python train.py --kernel_size=3 --stem="single" --batch_size=128
Rows from block 4, named by matrix and row number. Rows with one number belong to one channel. Each number is 500 + 25 x the weight over its row's rms, rounded and kept within 0 to 999. All counts start at 0. Numbers have three digits each.
# convs0: first 3x3 conv (model.blocks.4.convs.0.weight, 144x144x3x3), inputs 29-57, a 3x3 kernel for each
# convs1: second 3x3 conv (model.blocks.4.convs.1.weight, 144x144x3x3, transposed), outputs 29-57, a 3x3 kernel for each
convs0.93:454513506491492509489499512485492508525503472504530499503534472476494496527493485484508510466494499489507482475519506531503490467478511478492475462494525469478529504466503472520474496527470517485502465510501485492479494499507527547479540483486480511496485470550529514514474506529490549486478470475488472518499511455457514534498520517501474486458516466486472517512524501488558512505474522475475525510507517477499475492495499480541512498507494518482526466503497489465540465524469534495530565501479499479495505491492452513527586505469533492502498456457467561493480484506483545484489500524517490550530537529495474504467502515499495501514510526498475492488446460498473496511490495484454511512490503507513456483490550548520466411470544478535504477499500520459502456491510503524482489504478
convs1.93:519512522475501506503504487532547490522511558494507499444482487515552510481506521562515490482476481518479475477478492459462478478461465551471500513505516495516479506443519499497516483502491519525472520459499450499492464478543465464483475508520478475542457497483499509539437493494507512517445496512536508513467519508496492524506513444498494480518500489498479540508535536454486495482494494510485516485493508483519525458507491574477463502503503495502480453494503501518458522527515465459518483472519476497520554494500508531483518484507531529529506485481542550535467475473479531452502482518507489462507504508530508510480516474468516459505477478528488471476444496505479495470503511511501426479503481477538503469497497472478453497534473494491498552490509501517502544477450471488458502507482
convs0.94:500513472453502470464511487493476475487476508459522518509471553429551512517470444522512525516536466467496486537462493512479489498504526492468535486513499484514521532522522460507520457475514513465489501504499484514511502495471474477519478504482484539497472488524495476495542473504510489491534503473472519511495458485499512498460569522530511448513497518482474488503492446521476510470514478473483515485463478513505483492500504520533507463477506509478516504527470513512508456492500477484478498483503489491511519539492525486510453512495469470469471511508538514468498499535507532489536521435502498553470512529512487513492448519495485533494478512508517449518475485486457466510468496478503534575517475512480523562531530539476506525485516420500532536519490530506486505482501480484499476500483
convs1.94:500455481495515502488498502486503539520451479488493466489511514518548489533506521477517487499487560529503453497497465542496504495470496470514494519508504496539507512462495525460547464492547523486517520489496452476522532511514562492491449481487523465488455479532501500517527521457525487523473534471483488508554462491525546510482530489511516495477486499518526487522506499497504512491497465477488477498493515527494526534478506479430528537511517484490494461500486501528466504462508496476539506520534500513477505489524515531514484522507475504534470530482497539497479487519480540508541483525552498488506514516451511513514489503486527480484459490495531499499468478519515516463526481465531501480500487521449503524549505481518507516507517471504482517519483494477490541470516486482486442498484
convs0.95:489495485489483452502512528489515474498493539525512514468507503507564482503500481482496525472473543481490490498478503533502491488496540502492521522428468479490530522523463540510474463496510501496484483501509512485512455482477493514510527497474505528541502513472471475535478508472511474513527493499499507489495511518471529511470496465503488484546503487482497477502488537472541558507506464515505520491504515493505501492491546490524503538505501459465557538469515506497470483525471505530552519498516502529544525509491508544500469479501462474541472465540523494484501476494506494483593529476518546480469474499468484511474545520521469537531528465491532519474486499474487512502492506465472509536528509508532498484514485514500529504504505529488506477498475535501487501513555476533483473513466
convs1.95:498486534502492473466555512528533467465461515457551460522488511494498532513494493540528496534493509459473534470466519494441521523515509554490547501520515538454495522492498487567526494482522527513505488476526532519504498524495521508467492507505518472498485492490519489499483487489535533538551485480535493481483481515494486506519493486514488460436543477507489528458529522483525527509499546539543465508474558528482488476421512531517512563498529473496527510485508504524525503450479454503498531534546510546454467503498478482524564530456490500518523522499509574526506445490480523511511516439516507482514479521527542513473478461488476478477502545473553445488483479555503547488511489509472521487526546492529548484530508472507471479485505511473498482514493524513487501456488501516534467484485
convs0.96:446505457463467511497542483472538493507525456468510463515529513514513471468532488551486526514522530509455489476554519507506513477476545528490473531484523477468525483492498526498503495487518491533512516515485488524496520508455436503545478493499500545496477471510457483526470496493485511500529463473479498504500468462520502531450493463462502537569488500496502466546513524477532492473530470443445525503484503513502472475469502555509484493489523459501499463493530477457550474520474500502536524469481473537491496494517532509497512489435468473511485514455494523496471484476491493521471485484506477506505475469556462484455493531509508482493510499480514490483495462472485475500494512525537489459524496443496504495483458537529501488496477547475498449491508525526540522525484529518530466507497
convs1.96:539529530529525516514483518525513551476509547456517448467509461490487460462533543506498493526514501478492471536506447522483482500485492503500510498502511493484470478470470482490514491500518474469518498488480488541503543502438505495531493505486467553471551489501464533494489531491509504494473482463458476533477500498464524496521525511526526473456506499517452486490525485490477442480465508494509507513469496513499498501477497513472511452513472521487497521480508507511536533503464508508519550519516526529486498479531483493490478511481486506508466482496492526500531524505489490499530501484515495497492512521487475510525495493487556498490504538487548474488485503467554541494491502512504506471472458508480533505498471515463503446473475556499516491511504446450473505476504471494497500480497
convs0.97:469497462491511516537481503499473544476483480482482501531512498492473477478468556472520457466518470479484523505489514479547505474503542523519486504525474443523501497514484530464468502427505428499542488521551503514459522507540488472491479510501539471501469533542523554456488494514475501514551484448497519472504494513516488493496502523510495528530487484475486512499479495479537490548459482519536468501498496492521499525475532544485464476491525497521509572470504508513510500475479486526506505483547523480548546469524496536502521522511486506515523505466526480524479519486540467527540473500532508506554458527487450532447518509497529461544468482489492515491499491498486521465514474472514509490533545479490508491476508540477484500502494513518492540508525508532465517514476496487509507490522
convs1.97:477468442494512487502502488473488485512498504528491498523501496477553501479515519522451468517496556537535477502481470508504508498525505510539491518519511514468506482536517458512536522485509487592505517526516462531541463491526525520500513451515488522504450469532517499472478497508516466513478483501483532472511485555493544545457519494532502480485514512496510524470501521470479503526518509512478553528520462538489481528499524498441529490490514493550486530453477499495460498476513496472463496498486488477471495508513513495494513475507485493499515486491500484474490482512559500479565521483502517474528526468537495547467553538455515454506496501479498482507526496489534531465496480534515511500480431512491511551467462475498487525507463506496529486491477462439527506521460469516497457462514
convs0.98:513501450536508494510484496472507512500519523547479509551485525483516485486510466496502467466476489486456494458504512507510517474462467461527489457494550545463445480526500479492526494453463464501488522535483567499473510510513520504514499489510481449466482458497496548516494506481505517460488545493481491457514471515492497524471512502456502506477488545464471510491551510450517485481486514474544497509492485518515532516520493478467516498530536506512475563494489473498501479519497504467494511476540529482549511445469557540496480444493496464523517495506516500494510504487516522499516504492493524481523526521449476501509484508484492495461524496477520502527453465479504476470526498502515491485491537529492498548489508518469493536522445504518505475513516506520501499534470524517513497511481
convs1.98:501501507518512506506441479539493478458489483474538516488507502529476503491507467510505515488495512468533494485523490515500499498512534466529539514494489497529479527475470502520492448543538490465475524504486482535524489506512496510557475516503437490514509466502529558472512479536518512508499516489505498523469497522487479505496521513552516479496517484463512508519519466509488485467523471523500516490497497551482535477523504505513479493494446522501513510507513486523529521532475518528483513546485500477498495589505508488477454455501485515470493518511500504510546488487519475486525485482475518461472543506536525505547530523496494514474537506500497487477472478484495516521543524506501543528526516462468498513509522486519480477501517481476476461562514505498511485459498519501495514517512
convs0.99:522505489477495475489518511487447528505488457482571499465533497500497531460523516483511525489509491480548476523522487516518495425547525539501484491478498500480556495464476528484472492502504470509516497522476515527470495532488506486493474497513450493515535500535497515462475496535555494474511503484531464471554551503485509535489531508497493507522522553497479495527527480470464491491506549473519482541462478507481489493526482467468563508509531545510521476511498495495467531458494529513510529488473537463470493502489542503467514477496480522499501465547501531522515502488476546510469524512504464510517482506468488530500491525510467514522527488459505484504473482486507513533491488528461509509504495458506490498522489483464458459465462469455514508505509506499492492476507478477499554464497
convs1.99:538483477518481474489562502459513493477480495489471523492493520495484487536455481511456560464520466505505495482473520471496488552487519531480539517466479515513496494470523501487498490491535543511493536477483471493506496543517517460437533435527554559513475485454449461529519516477515490555554527498490485467540462486467522546497540487457498486511477510544485492505465511492510523557438461508531514502536489488523415504457478504548492485520490548493479535478514480495542566505466495525509490485515487483541515481511445530509550486483487543471510469461486473486521496514514457531489531515491505526480472535472508501494526500494518496470533471483468517495523496487499507478477516506446513507520485474519452487519481481481532442530485503482493438521488569482485514485494500518474457548506
convs0.100:488461495518518494480493484496459492456535490506511458499480502511511519523493509539524507475557516456472488496493511507537510498483490483516515515467464502520484517486512551476511525451505505547494490492519486477489507516500460517483511512496514533483506522500474536464511490514475516524484511496513513472524451498475468506503497475456526511511500553538481491542457466488506506507511485483476534527500478497536519481553439508488539482505482488509509503476503488507495500466476480529513525530485450520495515518544508471538511520492503519494523504530532495461509493509498525486504464517507456502440509481491530512563435456475462525511497482503477523493519472492484512492534501469510497494517494518482479496480527508453515473497562489478530478515512532501498497498486511494498507460486
convs1.100:507518538516498481513482532510532512461474473439549526522507452525516478503505500482504558494475522441507503506508484478489516490500486475499480527476550489504462530478490490468525483480481517538531483485482500509530484484504520493519499489506548529487438452508474524478485435548471472529515463517476514502493514524518478488517491553505495480497509516459562472515498529486480516482523535525451513485553459528458514516515492474542476492517544471525494538444513496489492502478566492519491471477482524477503485523507495547461454478555505493509472520473485512499505515495511487499487510521507473456521462482462517560523494495475497476514519487485447479531517512531505510517492473479493542483494493535459495500480488500475497525485504496494519459456445528540517534492476491549478536469510
convs0.101:513488525500524492489500495526477458503449516454530490446517525505475483585454476489506516530517512506476501481423504481534484512515480508486508477516507481481462464584502543471484494495483489532482486509502495503463474515492492497510496575451478502544512498478504522480495531483494443534506485456518459498477476475482472516482508550494504481444453554515483494543500468492492538469483521516487509503526477483511480488464480489527540505487503506522529536493480500493493509519476545518484514491526492494533472517527482528526504485479468509493535476496534505485468512495477528465506508506480507511465531514556504488481488483491521484495501538483513493507462490491473452496492496495513499482523494498481499517454487518475472481458524495485473510519491480456525468504527550532489485544466
convs1.101:506536508509515505505475500453510488555490478506486531498478524474498510474509483476507537521525511508517485486494478520465500491498487480490486496515508498485509497482474468513509525482531518490485489510478484475510464542529495490501527469506465536487453474523497480523536465471478507532496494513514447491511546466496483474472537470483531510529478487509497502521518449493491484528535537490548475469515503478529524505542506510489497531503485501524496496509520493481494474510486500497456528447496493502457517492494513502510510503496465532483512456517494496485517438491464470509537485480484484516487497481516497506485505528483523471478481562503540469532499530501465543479484488520475489470483522533486542499485510499499445485466534507519453507486499509502487529497467497493514446515518
convs0.102:519516507446516488519499518481511498518479481493494487529484471478474508504483460531484495576518506509473483489506534489472529561508498511476490507494512456542474487478502495492480504492531529490472533466486530475523476528526516498450483439534495478500511524486508472456493491505500511471531475483488484546491459487480475557468486455512500494520455460503542498520491480496499482455566499494545497514500431493490503521497502511542500494483520553528501519500497454502494520509502463441557457471508510516515473532495497509503442522486548478479495479504508518485518483494456497481508514513498514473469512482489457495490468493515514491520501490501489463509511500468508491504506494493448506486441485471492503493520478503481537535495528471529481531529516463493523492482520512516519531468518
convs1.102:476518518481473516525527520534532510487503536492497486508500537545511520519531498532495480490468493471503504526560448501512504518487500536497509504471490488505479504552510505522504498556461513490453524551511501502489551477501527483460481530495446504471554481531483493550496487498488468542510492517513514474512499495508531476470501504499500549492514536477510525524457489491548526460496550535494464509547469530497547468508532530493502458499511544481512483514515490520486513477513472486512508515479521502481500464476470500516455479462473520519509488484511518504482512497470513485472532466563517490514526433522477482461479531520487470452482504523514487505508518522526504499514477480503468489495501526504534503523517540462481483487513517494532528539500488525533490500469517489482483473526
convs0.103:446483509492493538495490501504525513539529487492509514488531479558518484499496513524545474484462489508512464530492466490438490518511517543553451513450496476492452492514520516524500489497491535471454498535498495482540494487464518514532524493480495535446476453526485521564471449467495490531526541475462515497480539465485477491543531513519516474552515500499482526485482474506477492467494516536517495504512476483497472507504486538548504501493464509493517464506476486489504500521507492504476527450492518534530522527532531482481472497532495490499472487484479480499486476484478508533469489517475505471515507594464523454501467534500480493488489506501501501469468494486515503484484496485479523475507499506493493502489510500495492490520455537464493499488523496536481501490522501474492477544475
convs1.103:505502497483490501520498520529531513526481497461498516480469473521566529489490490539509469496529469481501493518523478510480522491468493481473494487526536475515494532501466502456480527476528432463491507473500501479450472491496533502470494495478536542472435479555509532499507538513543520520468480480486502491493474511500508527490474515437510513493533504487525495486487450522503489458533517502487516514481528523483530542535506530478492492457467438485465498493506491492550530491504517484498535525552491488471478502484510556470500513467488468536512511488525484484502483476440531511492480528488454484464494486467463529507532484520503473461525549486508504489517477504517496476461465528520506506513502523453485482489486486479462449476543463489471518528486505495491509503491475491461539465531
convs0.104:502510506473505502538498462509489472520499516500466514507530463529524488528485477492509500467516471512534479503475504522501484500438522499542509568514494512552471510505526483531536484497511501487505469508537517485513523487549549454515488519473509496503529503502491512513454493521502504456473478537501505501467541526481513522482495473468465511527462494487500467516478567499522484487509493520479487526481509515499550471514511534461488519530516483485502500501489491501532520471549490471485536471523523503532450449520486486509511543496522497522485483504533489492481481515512532508518496501533473517520490469509455491480514514556544481515494514462504528493488491476485475478472478508465454494563481479475504519492491499503453526506501480540429490471548510492482498466511491492517479529545
convs1.104:522489517513508508482493497521458503496495468541485445421498480520519512519500484474518535520526515464503491514538523483499511500474515496501493472491491480472564491475507464479477492455508485505520520490489475538482497509480505519476505462479513481462462512535538502469500508485536479463464531483496527495462464525502498501506461490517492502481510518512530490447499505510523504495525446522493475516499524485508509487541532496529487527512484474551476460536481494548525517503499471514490458477508432532500497464500506530478530528514485505464551528512451467500529493529481494499487559515553483522488507483497505497504495523518567479512501470551498559490547521524497547498516489558494453531496492552516492503539442501490514448505549534524503495482487566501519478483504496516536499491533
convs0.105:497503526483465458501493488448510468450469548487508487480462475528482485484473543474501470486508496461503524543465503500509539451518556513555456498495559523480508507488485495488502496496534515545521490562520533518471497463519530512502489490471530483502516485486512500465497497469472518451470483497510506509491415515489570519509485466537488490467512456488492485495478474477523512472495502520483503488523494471528468509515523493470498463521475523509510516526514500496529474515464494510485523531457504500478485490493473469480503498498493516499546510508524483501548503515504505479512480519480519480513459502494493494524541484535467510469511507491463524471491515510487500504464488487529489494456529530560483490519495496481565496478514452502533484530503487486503498508534491539487485494532
convs1.105:456501487461462494500481479523482449498493483517481520544431516476515536506503507469554467468463501496517532506499497493497485508505505522494491492477502512463474489514494509510528527488471488542508487503491528519509487490509499496464487525482520504527499521500493471492547542461471501496463482499486484534477542524473527492471496509498547479465526484468490475529522513484495525487547497511534478500481492540494502491515513513499528480490468509510489504496501534478482516531488453493496540476512486477472472533460483507515491490499515499515507525502453494477521507468490521495511458526512525446482493494487524523467536494489546490481544520468477499460478493479497502446471490519495524505515452527476499493511505502509519510492499500480515456481563495536517495495516520450500492503516