{
  "dataset": "acted Russian speech (Dusha)",
  "num_classes": 4,
  "channel_attention": "se",
  "loss": "cross_entropy",
  "beta2": 0.999,
  "shampoo_beta": 0.999,
  "steps": 12200
}
Rows from block 4 of a small sound classifier, named by matrix and row number. Rows with one number belong to one channel. Each number is 128 + 24 x the weight over its row's rms, rounded and kept within 0 to 255. All counts start at 0. After the name is the row's rms in percent of the matrix's.
Before each channel's rows are labels from the 100 clips, of 14976, where the channel reaches its highest value: "strongest on" is what is common among them; "peak in band" is the frequency band that holds the peak. Only what is clearly more common there than usual is listed. The data: acted Russian speech (Dusha).
# convs0: first 3x3 conv (model.blocks.4.convs.0.weight, 144x144x3x3, each kernel summed), inputs 108-143
# convs1: second 3x3 conv (model.blocks.4.convs.1.weight, 144x144x3x3, transposed, each kernel summed), outputs 108-143

strongest on: emotion: positive
peak in band: 500 to 1000 Hz
convs0.59 112 [155 133 105 133 142 135 137 175 135 144  83 116 142 157  96  97 153 131  76 130 107  96 162 100  95 158 119 117 149 121 112 144 142 107 174 137]
convs1.59 098 [123 140 104 150 124  96  86 103 109 148 127 117 152 125 109 110 150 104  57 125 112 118 141  97 116 137  57  96 124  88 126 134 119 157 119 138]

strongest on: emotion: sad
peak in band: 250 to 500 Hz
convs0.79 102 [143 110 114 134 148 117 129  60 100 131 114 124 124 108 146 155 157 121 109 142 104 123 116 100 116  98 124 191 135 154  79 141 116 101 140 140]
convs1.79 095 [115 151 183 144 110 120 117 133 133 108 115 146 108 120 156 158 125 124 134 148 109 137 116 126  84 144 164 174 160 147 125 135 156 154 108 138]

strongest on: emotion: sad
peak in band: 500 to 1000 Hz; 250 to 500 Hz
convs0.119 099 [121 132  93  99  97 110 134 148 135 112 149 103 113 115 147 135 158 113 114 142 148 134 149 110 142 106 147 137 130 105 170 118 107  77 139  99]
convs1.119 101 [168 146 146 146 170 131 160 130 133 122 146 129 128  65 148 153 144 135 110 184 129 124 169 151 143 142 115 164 130 127  79 120 123 128  79 117]

strongest on: emotion: positive
peak in band: 500 to 1000 Hz; 250 to 500 Hz
convs0.118 093 [127 132 142 143 123 157 154 145 142 162 119  94 107  90 164  45 137 154 102 149 124 135 130 166 117 170 142 142  91 133 123 143 112 117 129 129]
convs1.118 094 [152 148  74 169 101 142 121 160 124 116 143 141 113 125 122  54 118 117 157 102 142 126 126 122 125 102  99 125 131 154 123 130 109 101  97 128]

strongest on: emotion: positive
peak in band: 250 to 500 Hz
convs0.76 104 [155 147 122  89 139 129 114 108 161 185 125  95 133 115 109 159 109 132  92 121 147 136 136 168 151 146 144 152 114  97 161 140 112 149  94 203]
convs1.76 089 [145  93 168 166 124 162  79  97  69  67 128 152  83 132 108 136 105 103 121 112 105 112 159 100 116 127 123 134 140  95 144  74 138  96 143 109]

strongest on: emotion: positive
peak in band: 250 to 500 Hz
convs0.86 097 [120 128 140  90 102  96 103 131 120 160 165 147 106 117 121 100 103 141 149 157 101 104 138 159  97 125  89 192 105  94 128 135 172 131 122 132]
convs1.86 102 [ 99  99  79 136 142 135 127 155 147 130 205  86 138  49 139  87 145 138 190 120 117 120 119 104 125 124 149 144 128 128 124  96  91 156 142 143]

strongest on: emotion: positive
peak in band: 500 to 1000 Hz; 250 to 500 Hz
convs0.137 095 [193 168 116 131 114 179 140 141 113 120 156 123 110 111  82 136 145 101 128 173 108 123 132 191 138 138 134 100  99 138 176 129 149 102 145 107]
convs1.137 099 [164  95 168 103 125 161 119 143 118 189 157 115 140 158 182 165  99 142 182 120 164 138 106 122 135 138  97 116 115 140 107 165 100 141 100 176]

strongest on: emotion: positive
peak in band: 250 to 500 Hz
convs0.41 104 [110 148  82 141 147 163 151 113 115 144 151 124 101 121 138 154 130 112 135 126  83 138 106  92 126 120 112  91  86  84 144 118 113  81  96 143]
convs1.41 090 [145 151  96 102  95 152 111 109 120  98 162 143  99 161 101 154 115 123 137 105 148  81 114 177 157 152 151 117 124 152 142 153 143 111 114 102]

strongest on: emotion: positive
peak in band: 250 to 500 Hz
convs0.33 081 [117 144  94  76 107 123  98  86 129  82 118 120 147 131  91 131 145 135 115 141 114 108 145 142 132 135 138 149 160  80 138 143 145 104 128 114]
convs1.33 102 [111 130 123 158 148 130 128 121 115 164 160  89 123 118 120 124 106 138 158 154 108 119 129 144  94 126 146 157 115 120 113 127 111 114 111 135]

strongest on: emotion: angry
peak in band: 1000 to 2000 Hz
convs0.121 086 [101 116 116 122  90 128 111 122 153 107 127 117 131 106 157  85 155 117 109 150 132 191  98 118 136 126 129 135 127 112  80 157 101 165 133 120]
convs1.121 101 [103 135 113 101  96 124 128 116 139 129 142 131 100 132 118 125  99 166  97 114 144  80  89 107  86 144 117 170 125 137 128 131 166 146 115 125]

strongest on: emotion: positive
peak in band: 250 to 500 Hz
convs0.122 094 [128 111 142 106 158 116 134 127 139 159 138 119 112 131 128  85 133 125 104 144 115 128 154 104 139 103 125 112 113 140 148 147 144 112 144 148]
convs1.122 093 [152 103 116 138 110 129 111 127  94 111 145 126 143 117  96 176 134 156 129 169 135 138 102 112 151 152 161 108  86 119 104 144 112 167 135 132]

strongest on: emotion: positive
peak in band: 250 to 500 Hz
convs0.104 111 [118 142  87 127  84 130 141  84 104 114 125 167 132 124 117 139 105 104 159 142 136 124 139  93 151 154 125  96 109 116 134 137 151 131  97 107]
convs1.104 097 [123 145 162 111 134 104 130 128  91 131 145 124  91 115 144 125 118 141 178 160 110 172 120  99 133 132 135 114 120 145 133 150 156 134 137 138]

strongest on: emotion: positive
peak in band: 250 to 500 Hz
convs0.29 107 [157 101 148 137 155 148 145 142 153 117 114 135 137 124 126 204 144 153 152 140 140 133 147  77 150 156  71 118 137 105 148 147 108  85 148 155]
convs1.29 107 [125 158 114 121 142 142 153 130 129 161 128 182 121  85 119 193 115 141 103 114 100 115 109 126 131 105 129 138 158 109 120 139 141 116  80 147]

strongest on: emotion: positive
peak in band: 250 to 500 Hz
convs0.134 102 [ 89 141 120 156 133 131 126 149 103 144  86 105 120 132 124 136 111 110 120 132 159 122 142 186  92 128 113  91 125 106 104 115 153  58 162 122]
convs1.134 094 [102  99 130 140 130 159 115 114 154 108 102 144 154 112 134 114 122 130 168 173 123 121 184 140 101  97 170 132  98 132  90 100 139 149 118 130]

strongest on: emotion: positive
peak in band: 250 to 500 Hz
convs0.105 097 [132 109 112 129 100 157 132 111 140 155 129 116 137 130 119 134 162 140  96 188  98 138 126 120 120  68 102 127  99 127 129  99 136 127 108 128]
convs1.105 092 [130  90 130 128 148 166 122 152 126 135 188 116 171 107 140 119 116 149 145 151 158 140 145 144  78 166 100 137 137 151 122 129 157  95 141 137]

strongest on: emotion: angry
peak in band: 0 to 250 Hz
convs0.131 082 [ 95 136 125 132  86 146 112  43 156 152 164  97 140  82 100 130 137 117 144 123 140 155 143 122 132 167 138 141 137  87 156 138 139 104 127 113]
convs1.131 111 [101 150 157  98 135 119 114 100 110  84 150 146 156 121 129 131 199  87 162 152 145 130 160 138 177 135 106 159 125 121 160 115 169 137 122 147]

strongest on: emotion: positive
peak in band: 250 to 500 Hz; 500 to 1000 Hz
convs0.25 108 [126 122 110 150 158 137  93 148 170 141 131 149 144 122 109 138 116 147 112 114 162 152 100 165 154 157 117 183 123 110  96 140 123 126 159 189]
convs1.25 096 [145 142 109  95 111 134 162 121 109  97 110 107 139 114 128 159 107 163 119 114 118  66 129 136 113 122 126 120 113 137 147 185 120 104  92 122]

strongest on: emotion: angry
peak in band: 0 to 250 Hz
convs0.106 088 [112  81 131  84 147 115 120 114 129  97  65 135 150 117 122 151 142 145 114 122 144 113 130 152 133 128  97 184  86 127 104  95  93 149 156 146]
convs1.106 092 [129 126  72 147 129  94 136 151 143 101 102 127 131 131 149 115 104 131  94  83 144 119 160 149  98 183 104 153 115 125 146 133 159 156 129 121]

strongest on: emotion: sad
peak in band: 250 to 500 Hz
convs0.100 099 [147 125 139  83 161 160 114 133 131 132 138 118 161 144 108 149 114 117 104 151  70 144 146 141  73  97  90 117 116 136 128 115 137 106 113 176]
convs1.100 095 [146 144  79 135 127 116  90 147 123  83 145 148 112  91 121 161 163 141 135 149 117 101 149 120 121 131 157 123 147 119 117 145 100 148 109  81]

strongest on: emotion: positive
peak in band: 500 to 1000 Hz
convs0.3 098 [ 64 105 104  91 153 135 128 127  91 148  97 107 132 176 134 138 129  97 168 109 115 154 144 126 149 133 128 127 115  75 171 201 135 167 121 138]
convs1.3 097 [117 110 115 144 117 171 143 117 127 154  98 152 133 149 127 121  85 139 133 105 137 111  91 124 126 132 160 144 122 117 163 135 117 133 123 109]

strongest on: emotion: positive
peak in band: 250 to 500 Hz
convs0.114 101 [161 103 108 164 133 192  98 124 131  72  77  99 141 136 164 124 108 151 114 139  99 148 153 127 120  97 150 128 130 148 130 118 147  89 137 158]
convs1.114 095 [112 182 126 110 115 120 129 132 123  92 128 152 156 101 133 108 154 157  97 135 111  91 151 142 149 157 156 153  99  98 140 160 141  96 137  97]

strongest on: emotion: positive
peak in band: 0 to 250 Hz
convs0.5 098 [142 119  98 173  93 162 114 117 102 107 148 135 143 116 119 130 153 130 145 142 160 123 108 112 147 136 106 159 127 123  67 155 136 140 130  67]
convs1.5 098 [147 135 150 126 153 110  95 122 111 154 156 135 116  92 135 123 164 102 129 196 151 117 142 110 101 113 141 165 151 129 138 104  91 100  85 147]

strongest on: emotion: angry
peak in band: 250 to 500 Hz
convs0.130 093 [ 99 129 108 111  99 156 120 129 134  97 116  99  92 135  70 110  92 124 120 175 152 137 119 119 147 112 124 131 121 126 110 149 134 123 157 112]
convs1.130 084 [ 87 129 137 142 130 125 109 108 102 111 133 157 114 140 122 150 143 126 125 147 124 153 113 140 114 162 104 127 129 125 118 139 158 142  89 186]

strongest on: emotion: angry
peak in band: 500 to 1000 Hz; 250 to 500 Hz
convs0.132 097 [ 98  72  98 119 131 174 136  98 113 136 126 134 138 133 126 134 147 141 134 110 103 119 132 109 142 167 159 114 139 138 106 129 100 106 136 123]
convs1.132 110 [112 151  99 132 108 109 124 115 126 121 176 140 117 117 155 115 154 133  94 168 133 120 163 118 104 138  87 106 152  87 134 154 167 118 150 174]

strongest on: emotion: positive
peak in band: 250 to 500 Hz
convs0.139 102 [118  95 106 162  79 151  91 119 139 121 140 122 167 116 149 131 107 116 130 129 139 145 145 153 129 167 113 134 154 151 112 161 131 161 115 110]
convs1.139 094 [156 112 115 135 172 124 176 125 157 133 104 121 121 163 141 145 151  91 128 120 112 162 125  96 132 120 130 121 157 116 145 159 122 101 108 125]

strongest on: emotion: positive
peak in band: 0 to 250 Hz
convs0.142 098 [109  75 121 122 157 173 148 119 130 144 114 128 127 123 118 144  95 160 124 123 161 122 142 130 157 124 129 202  86 111 110 111  86 151 128 155]
convs1.142 104 [ 77 112 138  94 134 157 107 115 148  87  97 132  93 150 142 139 123 136 166 119 107  96 110 142 107  90 112 138 113 108 142  99 147 100  82 156]

strongest on: emotion: positive
peak in band: 500 to 1000 Hz
convs0.14 102 [117 137 134 131 113 149  81 137 144 167 111 100 140 146 154 169 130 127  94 161 130 133 134 125 140  99 118 131 164 124 171 124 133  90 144 135]
convs1.14 095 [114 124 144 151 135 131 176 157 119  87 157 160 123 151 141 123 138 129 113 133 187 130 142 147 154 117 134 104  80 152 110 150 143 199 112 133]

strongest on: emotion: positive
peak in band: 500 to 1000 Hz
convs0.39 090 [142 137 106 112 101 115 170 140 112 158 157 140 137 102 111 132 104 110 157 188 158 141 118 122 125 117 137 106 122 121 110 118 123 148 163 115]
convs1.39 104 [115 138 132  98 134 128 115 153 101 133 152 106 115 140 133 186 118 179 183 186  89  85 113 149 134 135  90 130 107 112 140 126 124 123  94 138]

strongest on: emotion: positive
peak in band: 500 to 1000 Hz
convs0.11 087 [137 119 107 119 119 138 136 125 174 117 111  99 126 129 109 115 104 134 148 128 145 142 140 128  92  90 112 104 117  90 122 125 156 141 176 144]
convs1.11 086 [138 107 148 115 159 118 133 109  75 106 143 188 138 103 138 115  83 134 147 123 106 114 149 128  92 139 141 177 104 159 149 135 159 124  77 160]

strongest on: emotion: positive
peak in band: 250 to 500 Hz; 0 to 250 Hz
convs0.37 097 [138 141 148  84 133  73 133  95 120 101 114 139 111 122 112 163 123 163 185 120 115 139 133  95 139 185 105 100 107  84 135 119 136 135 121 117]
convs1.37 106 [124 171 118 153 136 124  95 125 148 132 125 136 130  77 101 165 149 161 110 122 164 119 148 174 151 100 141 161 118 158 185  98  77 152 160 167]

strongest on: emotion: angry
peak in band: 0 to 250 Hz; 250 to 500 Hz
convs0.93 096 [125 131  96 136  99 163 122 101 103 112  83 136 121 121 167 157  93 129 160 110 191 187 180 108 107 106 113 133  86 122 125 182 116 137 145 132]
convs1.93 102 [ 85 123 143 113 116 161 118 121 143 136 117 123 137 138  97 150  93 105 188 121 102  83 131 171 130 132 104 128 103 120 153 108 118  77 112 155]

strongest on: emotion: positive
peak in band: 0 to 250 Hz
convs0.34 098 [123 140 160 146 132 120  80 140 126 108 155 102 135 130 149 121 141 123 126 195 155 170 126 109 126 108 129 151 113 117 156  90 106 123 110 108]
convs1.34 094 [104  96  85 142 108 176 124 144  91 118 179  86 108 118 130 135 112  91 150 121 163 153 115 152 148 125  92 136 107 142 115 175  98 114 132 112]

strongest on: emotion: positive
peak in band: 1000 to 2000 Hz
convs0.55 090 [125 111 149 129 152 151 121 187 108 128  79 168  75 119 158 104 144 148 144 108 138  98 118 141  88  60 113 168 117  88 115 113  85  86 171 124]
convs1.55 096 [153 135  90 124  96 153 108 105 117 146 147 108 120 157 116  71  94 131 130 151 119 151 119 120  86 140 148 144 110 108 139 126 107 144 100 138]

strongest on: emotion: positive
peak in band: 500 to 1000 Hz
convs0.21 104 [151 123 134  93 170 142 169 111 135 106 101 143 152 104 142 120  84 133 137 116 120 158 171 106 146 110 105 111 113  93 114 113 120 134 122 131]
convs1.21 093 [ 76 121  90 153 156 156  77 131 119 156 155 132 115  82 118 130  87 166 125 124 141 143 126 153 170 145 119 108 164 115 141 105 147 110 154 169]

strongest on: emotion: sad
peak in band: 250 to 500 Hz
convs0.9 103 [114 152 117 118 115 129 152 132 157 161 136 137 144 143  63 137 118 142 123 165 120 122 108 116 111  87 121 109 123  71 113 126 122 144 143 131]
convs1.9 101 [ 60 116 107 150 124 113 130 113 156  75 163 163  93  87 143 101 185 124 101 146 107  94 109 142 122 139 104 111  73 139 105  84 115  67 117 149]